config = dict(
    arch='unet',
    image_size=48,
    horizontal_flip=True,
    norm='groupnorm',
    hidden_act='gelu',
    pixel_unshuffle=2,
    init='torch_default',
    optimizer='muon',
    momentum=0.95,
    nesterov=False,
    adamw_lr_other_params=0.0023,
    max_grad_norm=5.0,
    lr_schedule='cosine',
    warmup_steps=1380,
)
Rows from block 9 of a small class-conditioned image diffusion model, named by matrix and row number. Rows with one number belong to one channel. Each number is 500 + 50 x the weight over its row's rms, rounded and kept within 0 to 999. All counts start at 0. Numbers have three digits each.
After each channel's rows are labels from the 100 images, of 14976 (inputs lightly noised), where the channel reaches its highest value: "strongest on" is what is common among them. Only what is clearly more common there than usual is listed. The data: photos of arthropod specimens (BIOSCAN-5M). In brackets: how many of the 100, against the usual share in percent.
# convs0: first 3x3 conv (model.decb.0.1.convs.0.weight, 96x96x3x3, each kernel summed), inputs 0-95
# convs1: second 3x3 conv (model.decb.0.1.convs.1.weight, 96x96x3x3, transposed, each kernel summed), outputs 0-95

convs0.76:482521531520503529532632519482485499527462475492519507524440503550539556410553419488528581460471536484571460481493513602492397437540611529426498518482429499481463359516479585528504536475436480556525468522422490550540466415523472457536451518492500471520510559535409584425537496590395493510
convs1.76:506524443543592515555492501460407438569388494515393532499456399575601572576472447487509440497421502495486517497480525472534496514537449451419525474466369498516533588445478489491458430515555498479537386536496487509548570494518505547515554511616502584486467457496523476429528542487566496483
strongest on: order Coleoptera (36 vs 16.8)

convs0.91:457478482489563399528488559493594479519517430482423571478474495511467400487570494477493437465556534494577502394445507508461603483506641561584526599465548464408435477525459545459527558440466504567520538453512447494511435483514590510509474440502482450566472488436566559458498480477493536571
convs1.91:523396502617497510470421432506549543473538486498565495456492561485478534487593517482496474535613439500480391560541553449513472485432438502588476486545542551569471531463539481534459434487525552468432621522535549477469460515438647466492536503551535472499539555543589445497465503457514444430
strongest on: order Psocodea (33 vs 3.7)

convs0.1:490459446522477499489490559452573527359564509482589506424407484443475526486569499516573508533560549534483465464441498469433538560456573483582510598511550433457473501464500464475477449471525539488553557468327457583490515508499529500506415505589542570498570474502439553474474532468439561504
convs1.1:529545625523492483520431504433487458399456488486517542529504504439449527453474517514458517425468494537453494480416506511533477544401519576416463506469431581524559556575532606533538590493443473536474517432443552511529445538496441464482650454543429561518564458467540450502563424505451524476
strongest on: order Diptera (73 vs 30.6)

convs0.84:507382477547468473498516423512523451400526538447515526499431499436513465457538365533513562509535546559478512497528506500543612499503584528578537547471593534515508548472514471556481426516478499501528585482301546502498488489474596517549419491530515480505470429528463538488488472493395532479
convs1.84:515463508606413505596485513462481600529529442518484423472449401596404552413413491550542542451439389500582493484574472483508486448579435547427499489504457485512473471608510517567512497539537499444484445516511538500467506497549379483471482545482518497532455552510571585553481532519522480482
strongest on: order Diptera (72 vs 30.6)

convs0.66:547442471487499606482460432496524514482590508550550549486491637511471440495463496477525407537525540544552462524532562446493464433568538483477569413525448551561457432534483487538513520490479509426565543567479432499545491517480511501389512454370490521512558498603608472459472481457398501446
convs1.66:432528565380428423509505544500521485515471443497386514500468484498470526468508501513452439533560521445441461524462529487482460480552481567408480585538543471548512445513533428558520505557482485505467561473586489423533450498457534515548506576534510591588463488489564476613472552512473469319
strongest on: order Coleoptera (42 vs 16.8)

convs0.28:473499506511504476473448540510540516315517600531542548542434556541498533479467631548563381441548532475492456536442530527404412453444483453533461542529571470533491472441501583525549494471470503469455551467488512582504499486552545439488539568518489493521514401584417453448482548514485481494
convs1.28:447450524510565480510503515423477495518471511513481538475447495518570520434442375512558503537467473510567492467519420499625502487463521535499523493478515463461450423499465492483483419534610518443546418536387493492526468463478451447466484517540603560480421604505492427627539476437505383450
strongest on: order Diptera (70 vs 30.6)

convs0.67:434518484450435486490429442539539548421535546409503568402553602417454488529524586457554525512531477460537509512519500495535495539490550474593507467436494562389488592512538539486502511467561521549521459481560447532504480485534449369570505419498454588492627503431483433522535500446486466475
convs1.67:532589531475523511517614504446444464641524462521540456634447487573541456508493500462511522498467582537559562540488478565474596498563519476405454542513513493459489442488492422507491545512474513505537412494564439526509547524461434534499528497471511516552526411484469594366505458551588557509
strongest on: order Diptera (80 vs 30.6)

convs0.42:493539397491549545478516572537520537550526412496413489432510305591549364492451589508541537460514510494488526466554467494524444506496569509562482541562545531493457511448568564446546529483516523469505509431423537438512438454522531466497455467531538482551485519454435530581537460515435564521
convs1.42:589505507523446431371463510561572525545565581529567446537446494407445484469523502547492548528526519479567494532469505516443587466486521410476502505529563419500497513507511422489474524512485457510496676573506531532493511522506564499490565416452425510460533525525601496518473478535615421543
strongest on: order Coleoptera (38 vs 16.8)

convs0.56:463526524540466558424511466505596562530565446458465547472569467450429516535455517608559445530568476439463435499490520505530490434425433488547446528485600539451557457559533457506478537534489512454522518525583503415544478479443597455474402425425465471498554528556458594448604500459530449483
convs1.56:445562527480520562470622478409520497497545496533466524505524589510477442533461479543558546530507546501450498535490405542465549528529517547505484535470469442494525596555502485520584399551564480569412409520518421549512484404379505534539429577459422524493543424482513521468539539573537559425
strongest on: order Coleoptera (40 vs 16.8)

convs0.59:477510554517527431530487655486484508488479525419542587509392425453524501501470619436448580421437450498448531450465524522454462446505555550585536508449526557462409569403450544468545500466497470492603504489456552502454514510520529508494469459521584587498540446483544484574465533535461453538
convs1.59:449468514486401503526532431556561450536488487533467462521571477609583512543510436500521534557495550548466487458468485546603515509470394503542545474594541467512539504533447444501459517556497601437397442444598517471526471547550477462509555521571406481514558450499430558469585525440412506450
strongest on: order Diptera (75 vs 30.6)

convs0.87:551506546430534541468489561454423402534440498512463500526484512606513452480435475557456453491458542530425633503460406539450539549500460558430465514524420603461511528544504532419566471556612535455438442462578567541540530558530438479449527498510519551509415482464474443469527520462573500486
convs1.87:420506594453519535562520541496438438586489541534576570526457482521517585506353500531481500491427494503548490558528511428507478411564469405472535493510569485516585486447512527481522490490367503508507401468445550541576566487511531540460591510491420425521550478533437524507535525482417449540
strongest on: order Hymenoptera (44 vs 20.5)

convs0.23:561406504531519485529500525533593508336547362493543473442492473496474493504505516479509491503532486459519429512547523499585543473530578493507448428488614553534480460501496457562523492566457457495561602474535407470473473527483577538507518500539376448484539443494419543429525437565476541557
convs1.23:542427484494517584540490499425446577583482537516473402428481493507465491408503439502492525429407481490531511530551433498602604540494458538509506612502500531506538471519469502542463538516514472502527453528312515456470467511492371538448431483495618501549491543512504557478519508445450508491
strongest on: order Diptera (66 vs 30.6)

convs0.94:613420454532484500428464418526532518547527438536507464538487319485480437525510482520567459447561480334556504554550525515498584363477523491507478519513510448437515527474507507500546474483490553549530513495514517557513540494468532423481495522518573459458581578482540541452422557447535528515
convs1.94:459474509474458448544514508445440361409435496507528571445435511563519484424404451538431491463547471578458518462483432443534566469521447512518476500487390517460426529528448491480519635519569483513545496485458500505479584555478433587460443482544469496480386485559478519563497509454595518488
strongest on: order Coleoptera (43 vs 16.8)

convs0.36:433455442524513477507478494464505494295513478484454482432474456479385445624493548442485494477529544581575504498510479576567492541498522527566481503522510450413497591551499528559492536502373536406498516577519518506446503535456507520543495434483528565467561484518547557411494499560491526526
convs1.36:467491491476474539536449426579505585459507531464529430442543483522489492545552540475456499554515460475449386571510533459480539604428548557564522433464468588489532556502547470571520525523618524422574540440604460426458519573517505466524545399427473491459584545471508489501567496456416518525
strongest on: order Diptera (62 vs 30.6)

convs0.40:541530481527560437502545412481545483329509468431557484424496545455523480442549574495562524474531461605504557482522494639523572437427504467506530454479569461431477533505500573523582505500474567452442583510544516514478561525459549425466488543528506512478461487510527451424517517436480386485
convs1.40:439439584479493540510456522514572480538595515452480507440437516461487536460469579469487583540514394480564517530522461379411488460545505520541513514442454502431517483490498517494515607486487503572420347560626494509485515573477545455521572490497444485511425502501572518533460555417546496462
strongest on: order Diptera (72 vs 30.6)

convs0.63:481438584486436525568511521502527510496516448498483504493540460471503506427582523377528485381478489507478546466481526617581454536528483427535410541527509554554471513529467450494549475396496481611523552505487568456512513557483540486551448439496499473532510303532522546522554450531538482433
convs1.63:505532463585508455397452453524524503535465579554475454503475553450484488528539483564475573533497518504428414430593551431492436475371523532630499489505522456482539548387530484497455496548504503380550521557442489450505536485496456551509550528513553510508523551558606434487436510455543434570
strongest on: order Coleoptera (40 vs 16.8)

convs0.2:544392476508491514583498399490555446368539564523567582508473487492509449453528393525462563509522629459486474491532531551633573476468542489556561481473573510503489557515471519537396505531502527469470537431460474546506468439473554394453456518533518502522458445556480489461495533528438491422
convs1.2:597450373570518454454508543474549441449505501592546509483482476600453567458515510590433474442501511513545547482543483463482522562466488530391486569490423534501492503546499510594427500438487505549541458482556430567507531483611564570478455472429442516470550449492567493450542565574500430460
strongest on: order Diptera (75 vs 30.6)

convs0.12:439458483493545468501461522463578479323539539501479507475546512492527520490504558545531486502510564502514474539532526614582404467421496512500463631463579372450474519572485451534495568468492445529483595496585524526521495429544567431458532522473499511570464440505474399451463516478460476474
convs1.12:473583498415536480529453540602479510403463557476549555460565472447516566448468604455531549585517537524535485507494438551492563477445571489516425468508519516442480486464471541522559479438549506522496516574645435432512478527453505411538567545503557513492466595465478380563449533478454532470
strongest on: order Diptera (74 vs 30.6)

convs0.80:524497483526598421545543464480525534560472538450467463594573553513525589429510534450500457471461558425522567593490482513435523538550567480477495487427532444527583561451506466513406416433513420453473489608478506426538466461457479466514554511398563580373485518489530464474508495480519559522
convs1.80:497463600595505501467444570500470542507505476574510497426447496542416479503541528596489545540510535492546466435600487463545439504567530529533551523573518528516495454489500552495505529504458598554563586543557473530452560451482548425471554474463419535556475459531493443547495481556415414663
strongest on: order Coleoptera (67 vs 16.8); family Throscidae (47 vs 0.8); order Hemiptera (31 vs 11.3)

convs0.64:456511475420488456562507488475486435447501428467402542473550410515516420444552544529526479539501492548610552493457445594512491527528564535535554566427462537419499481473501500447558454469600530494528470479437451530544481561473491427562446519383536563555516491435479647498535528464497525579
convs1.64:559576542537539465436467481578488559492534514543642481518524455429459515390518472504441501432521529462469519558481474360458582517444487449580484480560499515447476551523492520510488565419460417559476548482477500422493421493486472585393519464555545439534576483573507465564541497487517446461
strongest on: order Hemiptera (44 vs 11.3); order Psocodea (29 vs 3.7); family Caeciliusidae (25 vs 0.9)